python train.py --dataset="acted Russian speech (Dusha)" --codebook_size=1024 --mask_prob=0.05 --norm="layernorm" --head_dim=64 --parallel_block=false --layers=14 --positions="conv" --residual_init="zero_last" --lr=0.0013 --warmup_steps=220
Rows from block 5 of a small self-supervised audio encoder (BEST-RQ), named by matrix and row number. Rows with one number belong to one neuron. Each number is 50 + 12 x the weight over its row's rms, rounded and kept within 0 to 99. All counts start at 0.
After each neuron's rows are labels from the 100 clips, of 14976, where the neuron reaches its largest size: "top examples" is what is common among them. Only what is clearly more common there than usual is listed. The data: acted Russian speech (Dusha).
# gate: MLP gate (model.blocks.5.mlp.gate.weight, 1024x256), inputs 172-255
# fc1: MLP up (model.blocks.5.mlp.fc1.weight, 1024x256), inputs 172-255
# fc2: MLP down (model.blocks.5.mlp.fc2.weight, 256x1024, transposed), outputs 172-255

gate.373:43 68 63 56 42 58 48 50 59 32 46 32 58 55 48 73 67 42 48 45 49 64 61 87 37 64 61 51 60 39 42 56 37 66 37 49 47 58 48 51 35 57 40 37 57 59 76 59 72 56 64 44 60 46 44 53 53 60 48 16 29 37 53 50 37 61 36 54 39 47 58 49 56 71 32 67 24 50 34 44 57 34 53 29
fc1.373:60 22 41 48 44 43 47 60 53 41 70 69 60 37 50 31 52 73 34 67 56 50 47 41 69 45 47 46 43 43 38 58 54 49 42 41 42 47 55 65 58 46 52 48 39 56 39 38 16 44 45 41 47 48 54 29 54 60 48 61 71 38 44 47 52 53 47 64 43 43 35 50 65 53 47 61 63 63 63 60 45 50 42 64
fc2.373:37 71 39 52 53 56 61 62 08 53 66 41 47 60 28 60 61 56 62 52 50 80 42 61 44 50 43 47 42 56 43 73 23 57 33 56 56 46 43 59 56 43 60 42 51 44 68 64 29 45 42 48 56 34 37 54 74 58 41 37 50 35 58 32 52 46 44 25 46 47 59 64 55 57 50 55 55 66 53 37 70 62 46 51
top examples: emotion: sad

gate.215:61 32 47 54 63 62 65 51 52 28 52 74 51 49 75 42 59 39 57 40 74 37 45 44 32 56 57 45 34 27 31 74 53 28 64 56 67 44 51 49 65 50 36 75 56 42 53 60 45 28 55 68 32 39 35 64 62 48 45 55 34 53 66 46 58 56 68 35 27 30 51 49 33 46 54 63 63 49 59 64 49 56 59 29
fc1.215:48 72 54 47 61 65 32 57 36 57 73 33 46 56 43 46 26 48 28 55 36 47 44 51 71 40 50 45 43 72 56 47 24 45 39 58 47 43 44 47 50 57 58 49 33 47 40 48 68 60 52 30 52 55 52 49 64 26 61 44 40 57 54 61 33 35 56 53 51 70 50 61 60 46 76 37 39 50 21 23 59 62 31 46
fc2.215:71 47 41 51 63 59 50 42 46 28 46 19 40 41 60 70 36 55 50 30 61 68 28 67 44 53 41 42 45 51 47 64 51 34 32 67 61 65 68 61 69 48 52 49 50 67 67 33 43 33 50 48 63 35 40 45 47 48 58 45 37 40 82 47 46 64 54 59 39 37 53 58 38 62 59 54 58 60 33 40 40 50 51 74
top examples: emotion: sad

gate.620:55 39 53 52 40 44 41 60 67 62 68 52 37 53 40 19 46 74 68 57 33 76 83 51 55 42 49 48 46 38 58 42 43 64 47 54 38 39 57 32 64 30 31 38 40 33 51 46 34 41 37 49 41 29 37 60 51 76 49 43 76 54 33 56 41 45 61 33 43 57 56 52 61 54 73 55 18 32 33 42 69 64 40 61
fc1.620:75 58 50 45 48 44 44 51 75 63 76 51 45 38 41 20 54 49 60 55 44 60 66 39 49 73 39 42 38 57 58 44 51 74 68 62 42 52 54 52 45 34 27 31 45 40 51 46 52 50 42 58 42 28 43 60 56 61 51 47 74 60 39 45 40 44 45 41 46 57 51 46 50 67 56 62 33 42 35 37 75 60 49 99
fc2.620:67 77 53 45 73 72 59 27 75 45 57 38 43 57 37 39 55 60 47 64 43 28 37 31 48 68 61 40 58 53 45 47 32 43 60 59 47 55 31 39 39 25 44 49 52 59 46 67 80 60 49 51 53 53 49 38 57 62 52 62 63 33 44 53 43 53 51 49 68 50 59 57 49 52 55 65 53 56 44 50 42 55 59 72
top examples: emotion: angry

gate.584:65 52 52 36 41 49 30 53 43 47 58 37 53 60 50 63 43 35 63 65 55 37 61 52 50 54 62 33 46 78 56 55 12 61 63 30 56 31 55 43 39 42 41 54 37 40 63 60 68 58 47 44 50 48 51 72 47 36 46 35 59 38 60 77 50 42 55 33 45 59 29 53 25 55 48 86 56 44 42 42 55 54 70 60
fc1.584:42 76 66 33 57 50 43 44 42 41 73 60 51 54 62 50 44 20 46 40 60 51 44 40 48 76 31 47 49 66 73 59 11 97 65 49 57 35 55 50 40 43 46 52 49 42 78 62 64 40 29 57 38 49 48 71 56 35 57 59 61 63 37 46 51 36 51 39 31 54 38 55 35 69 53 57 55 49 52 48 45 44 51 56
fc2.584:57 54 54 56 47 43 73 50 40 53 49 26 53 61 61 11 54 70 53 38 55 45 66 53 60 52 54 71 49 52 76 71 34 44 43 35 48 35 08 46 50 38 49 56 51 35 46 58 44 45 47 59 56 56 36 41 36 60 39 46 29 59 37 56 49 46 52 30 33 49 53 50 64 46 43 30 32 49 56 65 49 23 61 38
top examples: emotion: positive

gate.173:36 52 44 36 42 53 51 43 40 46 63 56 58 56 50 50 55 57 39 40 45 32 39 39 53 36 50 53 34 35 42 45 46 68 69 47 52 34 37 48 55 54 42 49 39 58 51 55 23 46 43 51 35 62 46 63 48 39 43 18 69 34 38 35 56 47 56 34 61 32 52 46 75 36 49 42 40 36 35 64 50 71 36 65
fc1.173:33 58 57 60 42 36 56 47 55 61 49 55 51 59 41 29 51 57 54 40 36 64 59 33 58 65 53 61 51 54 62 54 37 86 56 29 35 69 51 49 45 35 74 52 50 75 39 62 43 37 43 41 48 63 38 55 60 71 34 38 40 52 41 61 44 53 46 68 68 42 48 51 47 43 60 46 47 51 54 59 50 27 42 62
fc2.173:54 69 32 36 51 41 46 53 51 55 36 47 43 45 57 62 50 57 46 34 54 37 45 47 60 42 71 31 57 52 48 82 46 47 71 81 43 54 70 50 48 44 62 44 46 42 59 50 66 57 47 59 56 57 61 61 53 35 57 48 51 45 34 36 48 45 24 29 68 46 45 21 32 42 51 52 53 54 33 44 54 51 56 53
top examples: emotion: positive

gate.607:42 58 54 57 45 54 50 31 51 29 44 45 50 72 51 61 40 58 49 37 34 24 33 52 38 43 48 48 65 51 58 29 49 63 35 35 62 43 56 46 59 60 59 29 39 59 55 57 41 42 43 39 57 57 43 58 47 43 39 51 59 56 60 58 42 43 70 33 58 58 44 78 27 45 53 22 73 78 63 67 42 33 60 68
fc1.607:70 55 62 60 43 57 30 67 45 52 09 57 66 44 46 58 40 72 48 57 44 54 62 59 71 52 44 58 72 41 47 49 53 49 39 55 60 44 62 39 50 49 52 58 56 44 58 44 37 42 69 43 64 57 57 46 62 50 43 50 54 54 56 58 34 44 43 60 47 64 41 55 58 24 61 50 26 62 36 38 56 28 57 65
fc2.607:67 42 45 62 41 34 55 50 59 24 56 65 65 48 51 52 46 43 45 51 40 40 45 60 44 47 44 57 37 81 39 28 44 39 58 42 57 57 98 56 53 49 41 61 52 47 32 43 52 41 52 42 40 49 40 31 61 51 57 56 71 53 54 91 41 46 63 60 51 48 43 55 52 42 50 52 43 49 63 56 68 63 50 75
top examples: emotion: positive

gate.665:54 63 58 72 33 46 67 61 51 58 62 35 35 36 54 42 51 66 50 72 65 63 44 62 38 64 56 55 56 63 30 43 54 76 88 53 33 50 48 36 37 49 46 36 62 43 51 67 54 53 44 34 62 53 60 30 64 48 50 33 35 32 73 52 39 59 49 58 51 55 66 39 56 57 36 37 26 59 40 56 52 42 52 64
fc1.665:48 47 32 43 48 36 51 50 53 46 44 41 54 24 32 38 48 51 55 71 55 40 51 50 48 40 74 42 58 53 68 33 55 50 52 40 54 26 52 50 59 43 49 62 45 30 43 51 74 63 46 33 66 52 67 38 41 57 41 70 41 45 66 41 57 53 52 51 40 55 52 36 52 49 41 56 71 53 57 61 46 51 53 49
fc2.665:44 48 58 42 61 45 45 80 43 67 46 45 49 49 46 41 39 22 59 59 64 58 29 34 52 50 67 49 56 33 60 51 48 56 46 60 37 50 63 55 57 50 57 45 55 53 30 37 55 61 42 62 53 53 65 71 51 21 51 60 64 47 48 42 50 53 51 63 67 60 23 51 56 58 51 34 42 48 51 56 79 33 41 33
top examples: emotion: sad

gate.603:51 55 62 44 46 55 39 57 46 43 34 71 53 51 56 70 49 41 59 17 38 76 48 42 48 75 43 53 45 50 47 46 82 68 73 62 33 61 59 49 60 47 39 70 49 70 43 36 54 46 35 59 42 63 55 51 52 62 34 57 32 52 61 49 36 66 57 53 42 34 58 50 57 63 49 40 42 35 58 46 56 27 53 53
fc1.603:41 29 41 56 54 39 59 64 54 58 62 61 61 65 80 33 58 24 44 50 64 50 60 30 52 49 38 55 56 36 47 74 44 24 51 60 65 64 56 41 51 56 66 41 53 58 74 66 24 41 52 49 51 54 54 32 76 62 60 28 81 41 46 41 49 39 52 51 70 58 34 71 37 35 57 75 24 53 47 52 36 37 48 55
fc2.603:84 68 40 43 39 61 49 44 48 26 49 46 52 58 73 52 68 45 50 70 36 47 54 31 53 49 50 52 52 43 49 52 90 29 04 39 71 50 53 52 52 35 48 65 45 57 43 37 54 30 60 38 49 34 77 36 59 64 60 47 34 54 33 67 56 51 40 33 46 40 38 64 68 27 43 70 62 39 52 56 25 44 38 56
top examples: emotion: sad

gate.663:47 55 67 57 40 28 46 49 59 60 68 66 54 57 46 37 54 71 35 81 53 66 63 41 55 58 49 63 46 56 55 23 17 84 60 61 32 33 39 36 50 43 38 39 47 42 53 62 45 40 45 39 49 53 44 53 46 40 53 50 77 54 29 51 45 41 65 53 51 54 52 59 51 55 48 67 40 45 53 41 77 44 38 53
fc1.663:60 40 47 63 46 51 66 58 54 29 53 61 41 44 58 62 61 27 52 53 51 49 37 63 35 55 51 57 55 60 25 61 59 38 62 32 55 65 47 41 57 31 36 59 62 45 52 60 53 31 67 52 49 68 34 48 52 57 66 68 26 49 70 65 59 55 57 38 35 38 50 47 55 35 36 66 66 44 76 74 63 52 68 59
fc2.663:29 56 53 46 56 53 47 61 49 54 43 57 48 41 48 53 39 50 37 42 52 61 51 70 46 51 41 43 48 69 68 41 63 56 54 22 46 61 51 71 60 68 51 32 44 54 47 32 42 62 49 37 58 53 52 52 46 13 53 47 30 48 57 26 43 51 51 39 57 55 46 38 35 56 52 33 60 46 45 31 50 49 44 53
top examples: emotion: angry

gate.655:50 57 56 58 44 57 50 62 46 66 60 44 47 50 33 29 51 71 62 45 43 59 53 49 43 60 43 57 55 53 42 49 61 63 58 44 44 35 40 61 57 47 64 39 45 69 68 59 34 63 57 27 79 50 47 29 50 52 33 32 35 33 48 40 36 40 50 38 70 61 35 78 44 26 60 38 72 48 42 47 39 28 46 64
fc1.655:70 52 45 63 52 65 48 42 47 51 46 43 29 50 45 58 47 31 57 67 70 49 42 78 47 76 76 56 66 35 62 52 51 48 72 72 58 71 56 39 40 51 48 56 47 43 28 60 90 53 51 70 49 41 51 55 46 47 48 52 22 54 61 41 44 42 46 59 41 33 60 52 37 46 42 51 63 26 54 42 36 73 59 48
fc2.655:74 37 49 41 68 60 35 55 92 36 48 49 56 59 55 60 46 42 51 58 49 92 35 68 57 49 66 36 44 59 55 58 64 49 28 56 44 64 52 36 56 52 27 60 52 49 34 39 37 53 44 38 56 53 69 77 46 41 50 58 55 32 44 27 62 48 48 74 30 45 70 54 52 61 59 62 41 43 54 46 67 59 45 55
top examples: emotion: angry

gate.295:55 64 48 46 40 37 60 66 41 50 52 27 66 44 50 47 52 56 47 48 60 59 63 41 57 21 68 32 35 54 48 60 26 94 53 53 57 52 58 36 61 57 31 75 39 32 21 57 50 41 56 27 34 49 61 55 48 46 68 42 89 48 57 31 50 58 50 50 28 45 53 55 47 34 56 71 14 36 56 57 51 49 32 54
fc1.295:38 77 47 62 49 66 49 51 45 35 29 55 50 31 58 71 52 80 38 54 38 47 53 40 48 41 60 51 47 42 27 54 61 36 56 44 62 36 47 71 56 62 54 46 40 23 38 49 48 44 70 51 64 48 45 70 47 38 41 57 31 46 37 54 54 46 55 35 50 44 35 61 38 48 50 58 75 60 56 47 61 17 48 51
fc2.295:66 50 53 57 32 57 49 62 48 49 59 37 58 38 50 60 59 27 50 51 58 35 34 54 48 40 63 60 44 51 43 56 58 49 31 38 45 60 39 34 32 47 48 58 54 40 48 75 41 46 64 48 49 49 52 57 45 53 56 47 39 42 56 78 47 42 42 46 62 52 30 57 52 54 42 74 45 53 49 61 36 57 69 51
top examples: emotion: angry

gate.365:54 84 56 51 44 48 37 46 32 58 56 23 50 53 40 57 52 70 59 39 65 51 49 48 54 18 34 51 44 34 59 55 63 64 47 63 51 58 49 43 59 61 42 41 62 27 44 45 54 63 44 51 47 48 61 39 56 42 37 42 53 46 58 54 48 50 43 59 44 54 51 60 44 51 35 54 54 40 45 47 48 47 39 76
fc1.365:43 43 74 49 51 55 39 48 62 35 58 48 41 36 44 48 64 58 28 56 32 64 46 46 41 45 39 33 51 63 50 54 45 56 57 26 42 53 55 48 70 74 41 65 56 30 24 46 80 47 61 47 59 60 44 48 73 23 51 51 42 31 44 79 59 51 54 29 38 56 24 31 49 54 46 60 47 42 54 57 68 81 47 58
fc2.365:44 60 71 50 52 33 39 35 75 40 59 50 56 46 61 73 52 35 53 53 48 65 41 52 51 55 66 55 44 63 59 31 35 66 36 57 79 71 50 38 42 38 63 51 56 46 42 35 55 54 52 47 29 47 53 61 56 51 78 50 55 54 68 65 58 61 54 29 84 39 37 39 28 71 57 56 54 36 64 46 53 54 43 50
top examples: emotion: angry

gate.637:42 60 58 39 50 44 59 56 50 35 37 50 46 48 57 56 62 39 43 51 42 67 45 40 52 68 71 54 66 54 54 48 60 75 48 49 57 32 51 47 49 41 54 51 53 56 87 50 57 53 59 44 50 61 47 42 52 51 23 42 22 31 41 50 41 59 58 49 47 50 52 36 53 57 46 28 49 41 46 35 35 73 49 42
fc1.637:38 58 38 65 65 38 47 52 51 45 63 51 46 51 49 70 45 53 47 50 63 72 69 42 41 57 74 48 47 27 39 64 61 62 07 57 51 62 53 57 49 56 48 67 49 43 47 21 46 56 44 44 50 28 62 44 56 62 66 50 73 43 44 34 53 60 45 60 25 62 63 35 63 85 52 68 47 80 52 50 47 49 43 58
fc2.637:41 35 62 65 62 29 41 66 51 34 42 53 59 36 40 57 59 68 54 53 51 46 67 55 48 48 72 59 42 40 23 42 66 47 41 46 48 41 53 67 41 59 66 61 48 44 52 53 53 53 44 61 57 59 43 37 44 54 59 76 41 54 70 54 53 41 28 42 43 48 47 37 40 44 32 72 54 62 63 55 57 53 48 40
top examples: emotion: sad

gate.560:63 65 58 44 21 51 66 50 51 45 58 40 44 46 47 51 55 40 50 64 56 66 26 60 36 56 36 41 55 85 60 39 51 61 57 52 55 55 49 45 65 22 35 32 49 54 43 54 49 56 40 37 54 44 55 60 49 57 38 38 60 38 77 36 20 52 53 57 74 65 65 69 43 44 55 33 49 54 45 47 54 50 46 54
fc1.560:55 71 36 26 70 52 49 49 68 49 45 54 37 47 46 60 48 28 47 46 43 31 38 47 42 52 66 38 33 56 58 53 29 37 68 65 45 30 49 22 61 57 48 77 56 43 45 51 62 42 48 67 61 59 54 47 39 25 42 50 40 52 39 59 53 67 79 49 45 40 42 51 45 46 46 45 45 40 45 48 57 60 48 41
fc2.560:59 54 54 29 51 25 41 49 33 39 61 27 47 70 55 57 42 34 48 62 74 46 49 38 55 33 49 56 45 65 74 49 39 72 63 55 26 44 59 39 63 62 52 56 38 43 28 41 60 57 29 52 57 55 73 56 32 53 36 59 73 57 36 56 57 58 51 64 58 45 45 61 36 47 35 48 40 35 51 67 41 35 48 44
top examples: emotion: positive

gate.699:66 57 49 42 58 41 56 59 67 50 59 46 47 52 78 40 51 47 47 47 44 42 56 62 40 54 61 56 38 42 53 45 54 57 82 34 43 41 54 49 59 52 36 64 47 49 36 57 50 35 56 56 26 27 47 55 50 54 61 32 49 74 47 58 44 44 63 66 53 49 67 62 28 52 59 63 39 18 48 39 37 62 39 44
fc1.699:48 36 46 28 61 46 61 43 66 61 47 61 53 49 70 27 56 67 34 33 30 50 51 51 54 58 55 47 47 48 47 53 59 71 40 73 56 56 38 41 64 63 52 52 41 35 69 56 18 45 58 54 59 54 45 21 63 50 45 50 73 49 51 66 51 55 52 56 35 42 36 42 70 51 55 50 27 52 43 58 42 69 59 58
fc2.699:35 43 56 35 57 63 63 45 88 63 46 85 53 54 52 49 41 59 56 21 25 53 49 37 64 57 50 38 47 32 42 07 39 55 48 64 42 55 61 56 75 44 46 58 41 58 52 64 35 28 31 44 60 43 54 39 47 58 51 65 55 39 61 67 58 50 58 80 70 33 46 38 59 59 45 80 39 53 42 48 41 72 47 54
top examples: emotion: sad

gate.525:45 53 51 63 32 41 70 49 34 44 35 61 54 36 76 28 66 57 50 52 53 55 72 36 35 56 32 57 46 43 36 50 71 67 56 50 61 39 55 43 63 36 38 36 53 50 70 55 56 42 62 53 50 43 41 49 61 66 38 42 60 54 65 44 29 63 71 65 48 47 57 51 63 51 47 49 56 48 44 69 50 25 57 38
fc1.525:52 67 58 35 35 79 52 50 67 51 66 37 29 48 34 73 48 45 43 60 33 68 35 57 49 50 51 46 53 52 58 46 31 54 48 58 45 54 51 49 41 64 48 50 52 66 55 56 30 54 60 32 67 59 51 40 56 44 52 30 24 33 52 51 51 40 40 52 56 47 66 55 45 30 54 52 44 36 36 32 48 81 35 66
fc2.525:80 45 32 49 75 54 54 62 50 55 59 59 49 67 54 48 55 40 53 39 48 56 58 68 37 24 40 53 40 35 35 75 67 35 24 65 62 56 59 44 59 48 49 60 51 29 65 61 52 53 62 56 56 29 64 49 59 60 58 40 41 56 47 40 66 49 63 38 40 32 65 67 51 37 48 70 70 44 26 60 42 51 48 62
top examples: emotion: sad

gate.61:56 84 56 47 65 65 47 31 43 44 66 57 41 38 36 36 50 49 55 59 63 39 57 40 52 46 49 49 59 73 33 57 18 47 27 51 66 28 46 59 40 31 60 46 35 41 63 36 39 51 65 30 59 54 27 46 35 67 59 38 43 66 52 34 39 50 43 22 60 56 40 67 78 48 53 66 73 50 51 50 31 50 56 40
fc1.61:58 48 30 47 60 45 58 39 71 63 51 45 63 72 48 45 47 70 47 40 37 49 38 76 56 51 51 45 42 56 19 64 74 41 42 38 44 61 50 62 59 54 56 34 44 67 68 58 19 62 54 36 61 53 35 38 60 53 26 45 42 55 41 73 45 56 57 56 63 57 54 52 50 65 43 50 45 59 51 49 34 77 50 55
fc2.61:52 75 48 58 48 47 54 37 59 63 61 73 53 50 31 53 49 39 50 41 48 29 55 35 49 63 30 49 49 72 27 83 25 25 72 40 44 36 41 80 44 32 42 44 54 44 49 52 71 48 58 58 41 37 40 43 47 41 61 75 44 67 53 57 56 40 47 42 21 55 50 50 36 58 46 51 60 64 74 48 57 61 55 51
top examples: emotion: angry

gate.450:60 61 51 59 48 44 42 55 28 55 43 58 56 45 66 44 46 66 58 71 54 43 52 64 64 49 52 47 35 35 52 57 41 44 40 29 52 27 45 42 40 52 72 48 41 48 86 36 57 64 60 57 60 55 44 46 50 63 33 42 48 55 59 47 41 40 57 44 45 55 48 47 55 69 47 72 42 54 34 33 44 26 50 31
fc1.450:55 40 54 60 47 68 42 42 29 46 66 44 58 34 62 37 36 51 35 49 60 78 83 63 48 40 28 55 56 63 42 41 73 44 48 53 66 51 48 77 45 40 39 29 41 53 34 55 74 29 78 42 28 32 44 59 63 63 62 37 29 56 41 55 48 42 44 36 65 59 29 47 36 62 51 65 68 42 54 52 28 76 49 52
fc2.450:47 43 50 52 58 52 53 52 29 73 42 61 50 49 44 45 51 35 57 43 31 51 50 35 44 52 55 51 26 33 40 58 20 51 89 64 44 24 60 44 46 45 72 39 56 44 54 53 42 62 29 51 61 40 62 53 63 52 35 67 27 63 46 29 42 52 35 59 60 51 58 36 44 53 59 48 65 30 46 54 38 62 48 59
top examples: emotion: positive

gate.438:64 60 42 52 64 46 35 55 30 60 73 39 56 30 65 50 60 47 50 58 65 51 89 44 43 56 48 49 25 53 33 56 37 71 43 47 41 21 47 39 37 44 60 41 50 28 66 39 51 59 56 56 53 39 37 57 41 50 52 38 55 48 38 47 44 58 56 38 38 68 37 66 54 50 39 52 38 56 42 37 46 36 47 52
fc1.438:46 57 71 30 61 42 50 44 37 44 41 46 63 59 39 41 51 60 52 46 64 52 39 48 55 38 64 52 66 39 62 51 43 39 50 47 65 46 51 65 49 64 71 65 42 44 36 37 33 50 45 73 43 44 61 43 42 59 50 62 51 57 36 30 69 46 34 51 66 60 37 53 38 47 57 54 69 58 67 50 23 32 41 40
fc2.438:49 48 70 45 75 62 62 46 57 62 55 57 38 60 50 37 78 26 47 45 37 53 49 55 49 58 61 47 64 34 58 57 45 49 56 63 47 40 77 35 66 81 55 50 53 49 44 54 46 59 44 61 59 44 56 64 63 58 65 49 49 57 44 37 68 48 55 60 63 46 49 47 43 39 58 55 36 36 40 54 44 54 57 39
top examples: emotion: angry

gate.512:53 32 25 50 46 39 34 35 53 54 59 54 38 67 50 70 38 51 76 46 38 47 62 46 46 55 42 53 49 61 41 69 50 52 41 38 58 30 58 61 60 31 50 49 50 38 53 45 66 45 29 46 61 55 56 63 36 78 58 62 56 64 41 60 52 60 70 19 35 53 37 37 32 55 62 67 63 64 46 62 36 59 61 46
fc1.512:41 50 25 52 58 51 44 44 51 37 36 48 46 42 58 76 46 63 60 33 23 50 54 59 43 45 43 40 34 32 54 61 56 33 68 65 51 55 61 57 52 58 54 43 46 38 25 41 48 48 43 48 51 68 30 52 41 62 46 69 54 41 73 44 53 65 59 70 40 47 77 63 47 43 37 44 49 30 68 70 26 56 51 44
fc2.512:47 35 50 50 44 45 46 50 74 49 51 59 55 54 61 53 46 53 51 49 37 49 42 55 43 62 40 56 37 60 44 29 76 51 38 39 42 62 99 27 50 50 46 63 50 48 40 47 45 37 47 30 54 72 36 52 42 53 54 58 45 51 54 40 48 56 57 50 48 47 62 61 60 49 54 54 45 58 61 71 62 53 55 62
top examples: emotion: angry