From a checkpoint of a small self-supervised audio encoder (BEST-RQ): activation swiglu.
Rows from block 10 of a small self-supervised audio encoder (BEST-RQ), named by matrix and row number. Rows with one number belong to one neuron. Each number is 500 + 40 x the weight over its row's rms, rounded and kept within 0 to 999. All counts start at 0. Numbers have three digits each.
After each neuron's rows are labels from the 100 clips, of 14976, where the neuron reaches its largest size: "strongest on" is what is common among them; "loudest" is the band of the loudest frequency at the time of the peak. Only what is clearly more common there than usual is listed. The data: acted Russian speech (Dusha).
# gate: MLP gate (model.blocks.10.mlp.gate.weight, 1024x256), inputs 208-255
# fc1: MLP up (model.blocks.10.mlp.fc1.weight, 1024x256), inputs 208-255
# fc2: MLP down (model.blocks.10.mlp.fc2.weight, 256x1024, transposed), outputs 208-255

gate.508:519496573517517466521459479534514506528509460482593519492484452551509502529453502502512576524455480468466493508502461541546556484468482538553483
fc1.508:483429477547568514504520535514449512451516497528503465533496525546471454496512537513534548463466592495536416496515527526611463475558465394463547
fc2.508:464481493461540521505564533439421503488475459486491498493449475463481535448540435508522542492575498538525507573502482470484461511530536455476488
strongest on: emotion: positive
loudest: 250 to 500 Hz

gate.241:527528498487482570462483534549551492508459447547483508512550510448460434441496545511498553544477572543505566429493503460436491529462479508519432
fc1.241:492552507433525537480523510457618474460505577487540492456457581497555490556489453535479518484505446435487480560484479476410497442452517541468551
fc2.241:470584561454505528436508467514498500487470466496476467573456516488534479478466498550482471513625420500459492546553513590451499512480546459509574
strongest on: emotion: positive
loudest: 250 to 500 Hz

gate.715:554524655489484495465521502528569450532488521509533472519547528555450470498496495462480545441491508462524547460497488557523483534498440586490510
fc1.715:491428493402532542592538557426453516406511472522473527477423455505512506457504474541547529532510443516429451557488510499431474472493603505525539
fc2.715:458465497507484425559450492519533545511520441527442444472515466507378475457460476492532504522452546483496409552524481533490477453545513548468473
strongest on: emotion: sad
loudest: 4000 to 8000 Hz; 2000 to 4000 Hz

gate.105:579557506482479440531567495450509481518488498497530486443509496534538499495466458485485505537529496532521560502471486579492492502481435543462480
fc1.105:440473506513484568488524504415443536523513486577498456525580404488461472509530562563525527495570419473495474437467472444470498481453540395535480
fc2.105:512466547550450560499506432498560467458462553570523478471549489546574492526510531476449478488552448498444489518526464519462491533468444529524384
strongest on: emotion: sad
loudest: 2000 to 4000 Hz

gate.160:555450492512481563495525471427550469464458509510493481473562502526512471518476439539512493533438435520443548475480473521571551455501439479504538
fc1.160:480484515483553477512532527537490522523509464475499474541461520530450491473517533457510503518529517481537466497471521499441405505504500528475482
fc2.160:525545503516506522477508472428464427516453498469504462551544510520476487434527519489499502528507559529451547506479521560543478466419456549434492
strongest on: emotion: positive
loudest: 4000 to 8000 Hz

gate.403:537470486489516481539476481476533511464483504487542509474421478550532537413498490509495518476388563533452511648464475449530462492532420468522499
fc1.403:510492476546530448510445471544491536460472460480461507534537529543506533498511527490503450475458594512555542539513538485539484552570590491482448
fc2.403:512457393497469469522493523579526489523507531445459458518489507443488418535512545453536538481568535509515482496537514443451445445465546521471502
strongest on: emotion: neutral
loudest: 2000 to 4000 Hz

gate.357:490444488425497509487542470472547487471448483469470544448483457473510540584495503588465463551411431529451568478464519532519491545483552562525492
fc1.357:536535510488485444530503507502443463474500547483535544483511484545538473406513500452496581521546557503533526542456470503473513520480388480503459
fc2.357:512491618496463609465476501489578489500527545525495497547579554461490475502486537493529537496495498552453415455522482512512535483440540631523466
strongest on: emotion: positive
loudest: 250 to 500 Hz

gate.586:589504493513555532517522506461514471471489444522507530505527585576509505494490479475499567474506573519506506546526491541482488492524479501465548
fc1.586:568573490528521504499510558520521517519474524531511522469428524513535503428492450462528523430580542460481478550487449561512492517505492502528540
fc2.586:455521557435502396482504533535456529552491433484503501509500451502381553606517510549483549474496548451563502499539497490512502545522529486491536
strongest on: emotion: sad
loudest: 2000 to 4000 Hz

gate.390:506538521477571498392500511436508488467466505428540541507408536495525469541448532481472505505585501506480520566479540471437443478510512572462565
fc1.390:500463520549519465546482491560452451519544482517509476539495479513474519476514484492545520494479493549500513452561485565604513540473513604503435
fc2.390:497523516492501538558480490506584448473458479447521533498524475506499514541497588508474502527536430543569534482492562524447605489450503551519493
strongest on: emotion: sad
loudest: 250 to 500 Hz

gate.204:506450478486499529563539510471576512444446472515480536544530476508510479489559557577551470517444503528430469474481498496464512503474501504575556
fc1.204:514510501471562554446476521504502505498560469483553506466422566563488541498435462451472543469520484487510509549508507475533483502512487523444551
fc2.204:457480547447517555461503461530508482419491538508535519495533436439543471575545522477477472570614462491507535495484478529438497495493545511555400
strongest on: emotion: positive
loudest: 500 to 1000 Hz

gate.540:522540509486553462484582480437489490511471448475426467452450487520576483420507519519519483484563454508487546475525537567441517512476513555500558
fc1.540:528538497469508499482512500484479465537465498443525528519495498497473554454485563570506526537582501517469572478577444556485551522446534420482517
fc2.540:539469422501451488444536520481487484547456568477445505425463530497498582459504459517521495458500426484475496551539465521491478534535541600492474
strongest on: emotion: positive
loudest: 250 to 500 Hz

gate.8:501423509433529558454521466441536506470490488544526509493495481493491464495519517560494563559450415501419460403487500466488530501477538434534465
fc1.8:492407507479493500507502464443491461582517467544521505477499450456473480471573505525505503574452450544451468419551493431474572546420540425544469
fc2.8:430496470481482465502506498553464547554552534477600555423410498519520468520469458445418490497436524511535471540541494454513525518452526543550508
strongest on: emotion: positive
loudest: 250 to 500 Hz

gate.23:518489496515477575437486504509562505479502528528460496497479589530532491511444489486480524423490534497477490502495492528507418504500481557488534
fc1.23:516547505523540524502494525498478525552511456514487512499478556566484590437514415514517507477507503484534407603531481452513481530595556510466505
fc2.23:458467459508517482470523523549445524579474457495508536545474513418402489462513508548530534478473525470523434502505486537512516475513516483470463
strongest on: emotion: sad
loudest: 4000 to 8000 Hz

gate.9:488483506436556522467536520375502495409441482538478493506508553488468497516491431500512526516442454502475548490502534482455452481492425480469610
fc1.9:464501506453458499495481517569454484525485617469523486492434484452553436547506461513452478594519509477490541524447530519458509448449528485467448
fc2.9:487416454512511458453443493496514516502556526502486473504527466550504440485473531444512505466429446521472462547530502513454533466489532478554513
strongest on: emotion: sad
loudest: 250 to 500 Hz

gate.743:564446499593550539504507477503521526541451499538521519481518506538536516481498488513548539529478494453465526451481481554555529520534468489591546
fc1.743:456489493467572452457514552507418523496500448488522476508501539559446519587496534476485575535510499495569450494516517568510474530534519441476500
fc2.743:473532566460515498441473483471484496463495516507457507524526516476507485453544572455503485459559553535477504474518494566486509541492493536511436
strongest on: emotion: positive
loudest: 250 to 500 Hz; 500 to 1000 Hz

gate.250:535572566462497477474473499502560474544528508481519469514534515508524473454474480528489564510514440499466511550522455543466552490458549562541460
fc1.250:472611527526429479528429496568527495611546533495507504446522467468505523480461499508499509503532528513462523477576437495481589556401524524582458
fc2.250:551503563569462408465488514531508553524541556530462490483553498502509467550485541464468451494451546454472504474528513491529483553468464508558492
strongest on: emotion: positive
loudest: 500 to 1000 Hz

gate.183:517453491516463542491458452501592486509486500537456499568570502501527455530511421458521469448527520548459579549514508460429503523457535487513465
fc1.183:527473498593472467465520455543481501562501540500490425495552528485534483581490519459467503497509545498541498527505492587498517485512575506456445
fc2.183:526486496555493433499435495569539554547497514499504496505516513521488496431529615437444457495445511457536509464497512541611509496485469574540534
strongest on: emotion: positive
loudest: 250 to 500 Hz

gate.119:511455507513502525463494518505566544441449524512450470530473474505538478527509545572543495508560466511443585532508510480444540510502516459506502
fc1.119:488555520491489469542489492552492501470504464516506508454412516454500557448515452568473506468430592517463451571463551480479549479504615493466573
fc2.119:524486505498452559524496498420561500514554587471488504522420506485563484540433521441502493489531474493477515510472463538545456449486445473479470
strongest on: emotion: positive
loudest: 250 to 500 Hz

gate.690:546403518427534460451477504429557493480411448573509490448534497584489518439540457544491573542473486479485564469514475493473498517508450487525484
fc1.690:550526496436504478562513535398538483422462517568458510460508502590542500535518491585536537467502464493424528535539434572414551564500503471573465
fc2.690:456559501498415521433459501529490505498555577464491461526505549512512502612446470427526532446510519534497425495539449510439445542467526484456417
strongest on: emotion: sad
loudest: 250 to 500 Hz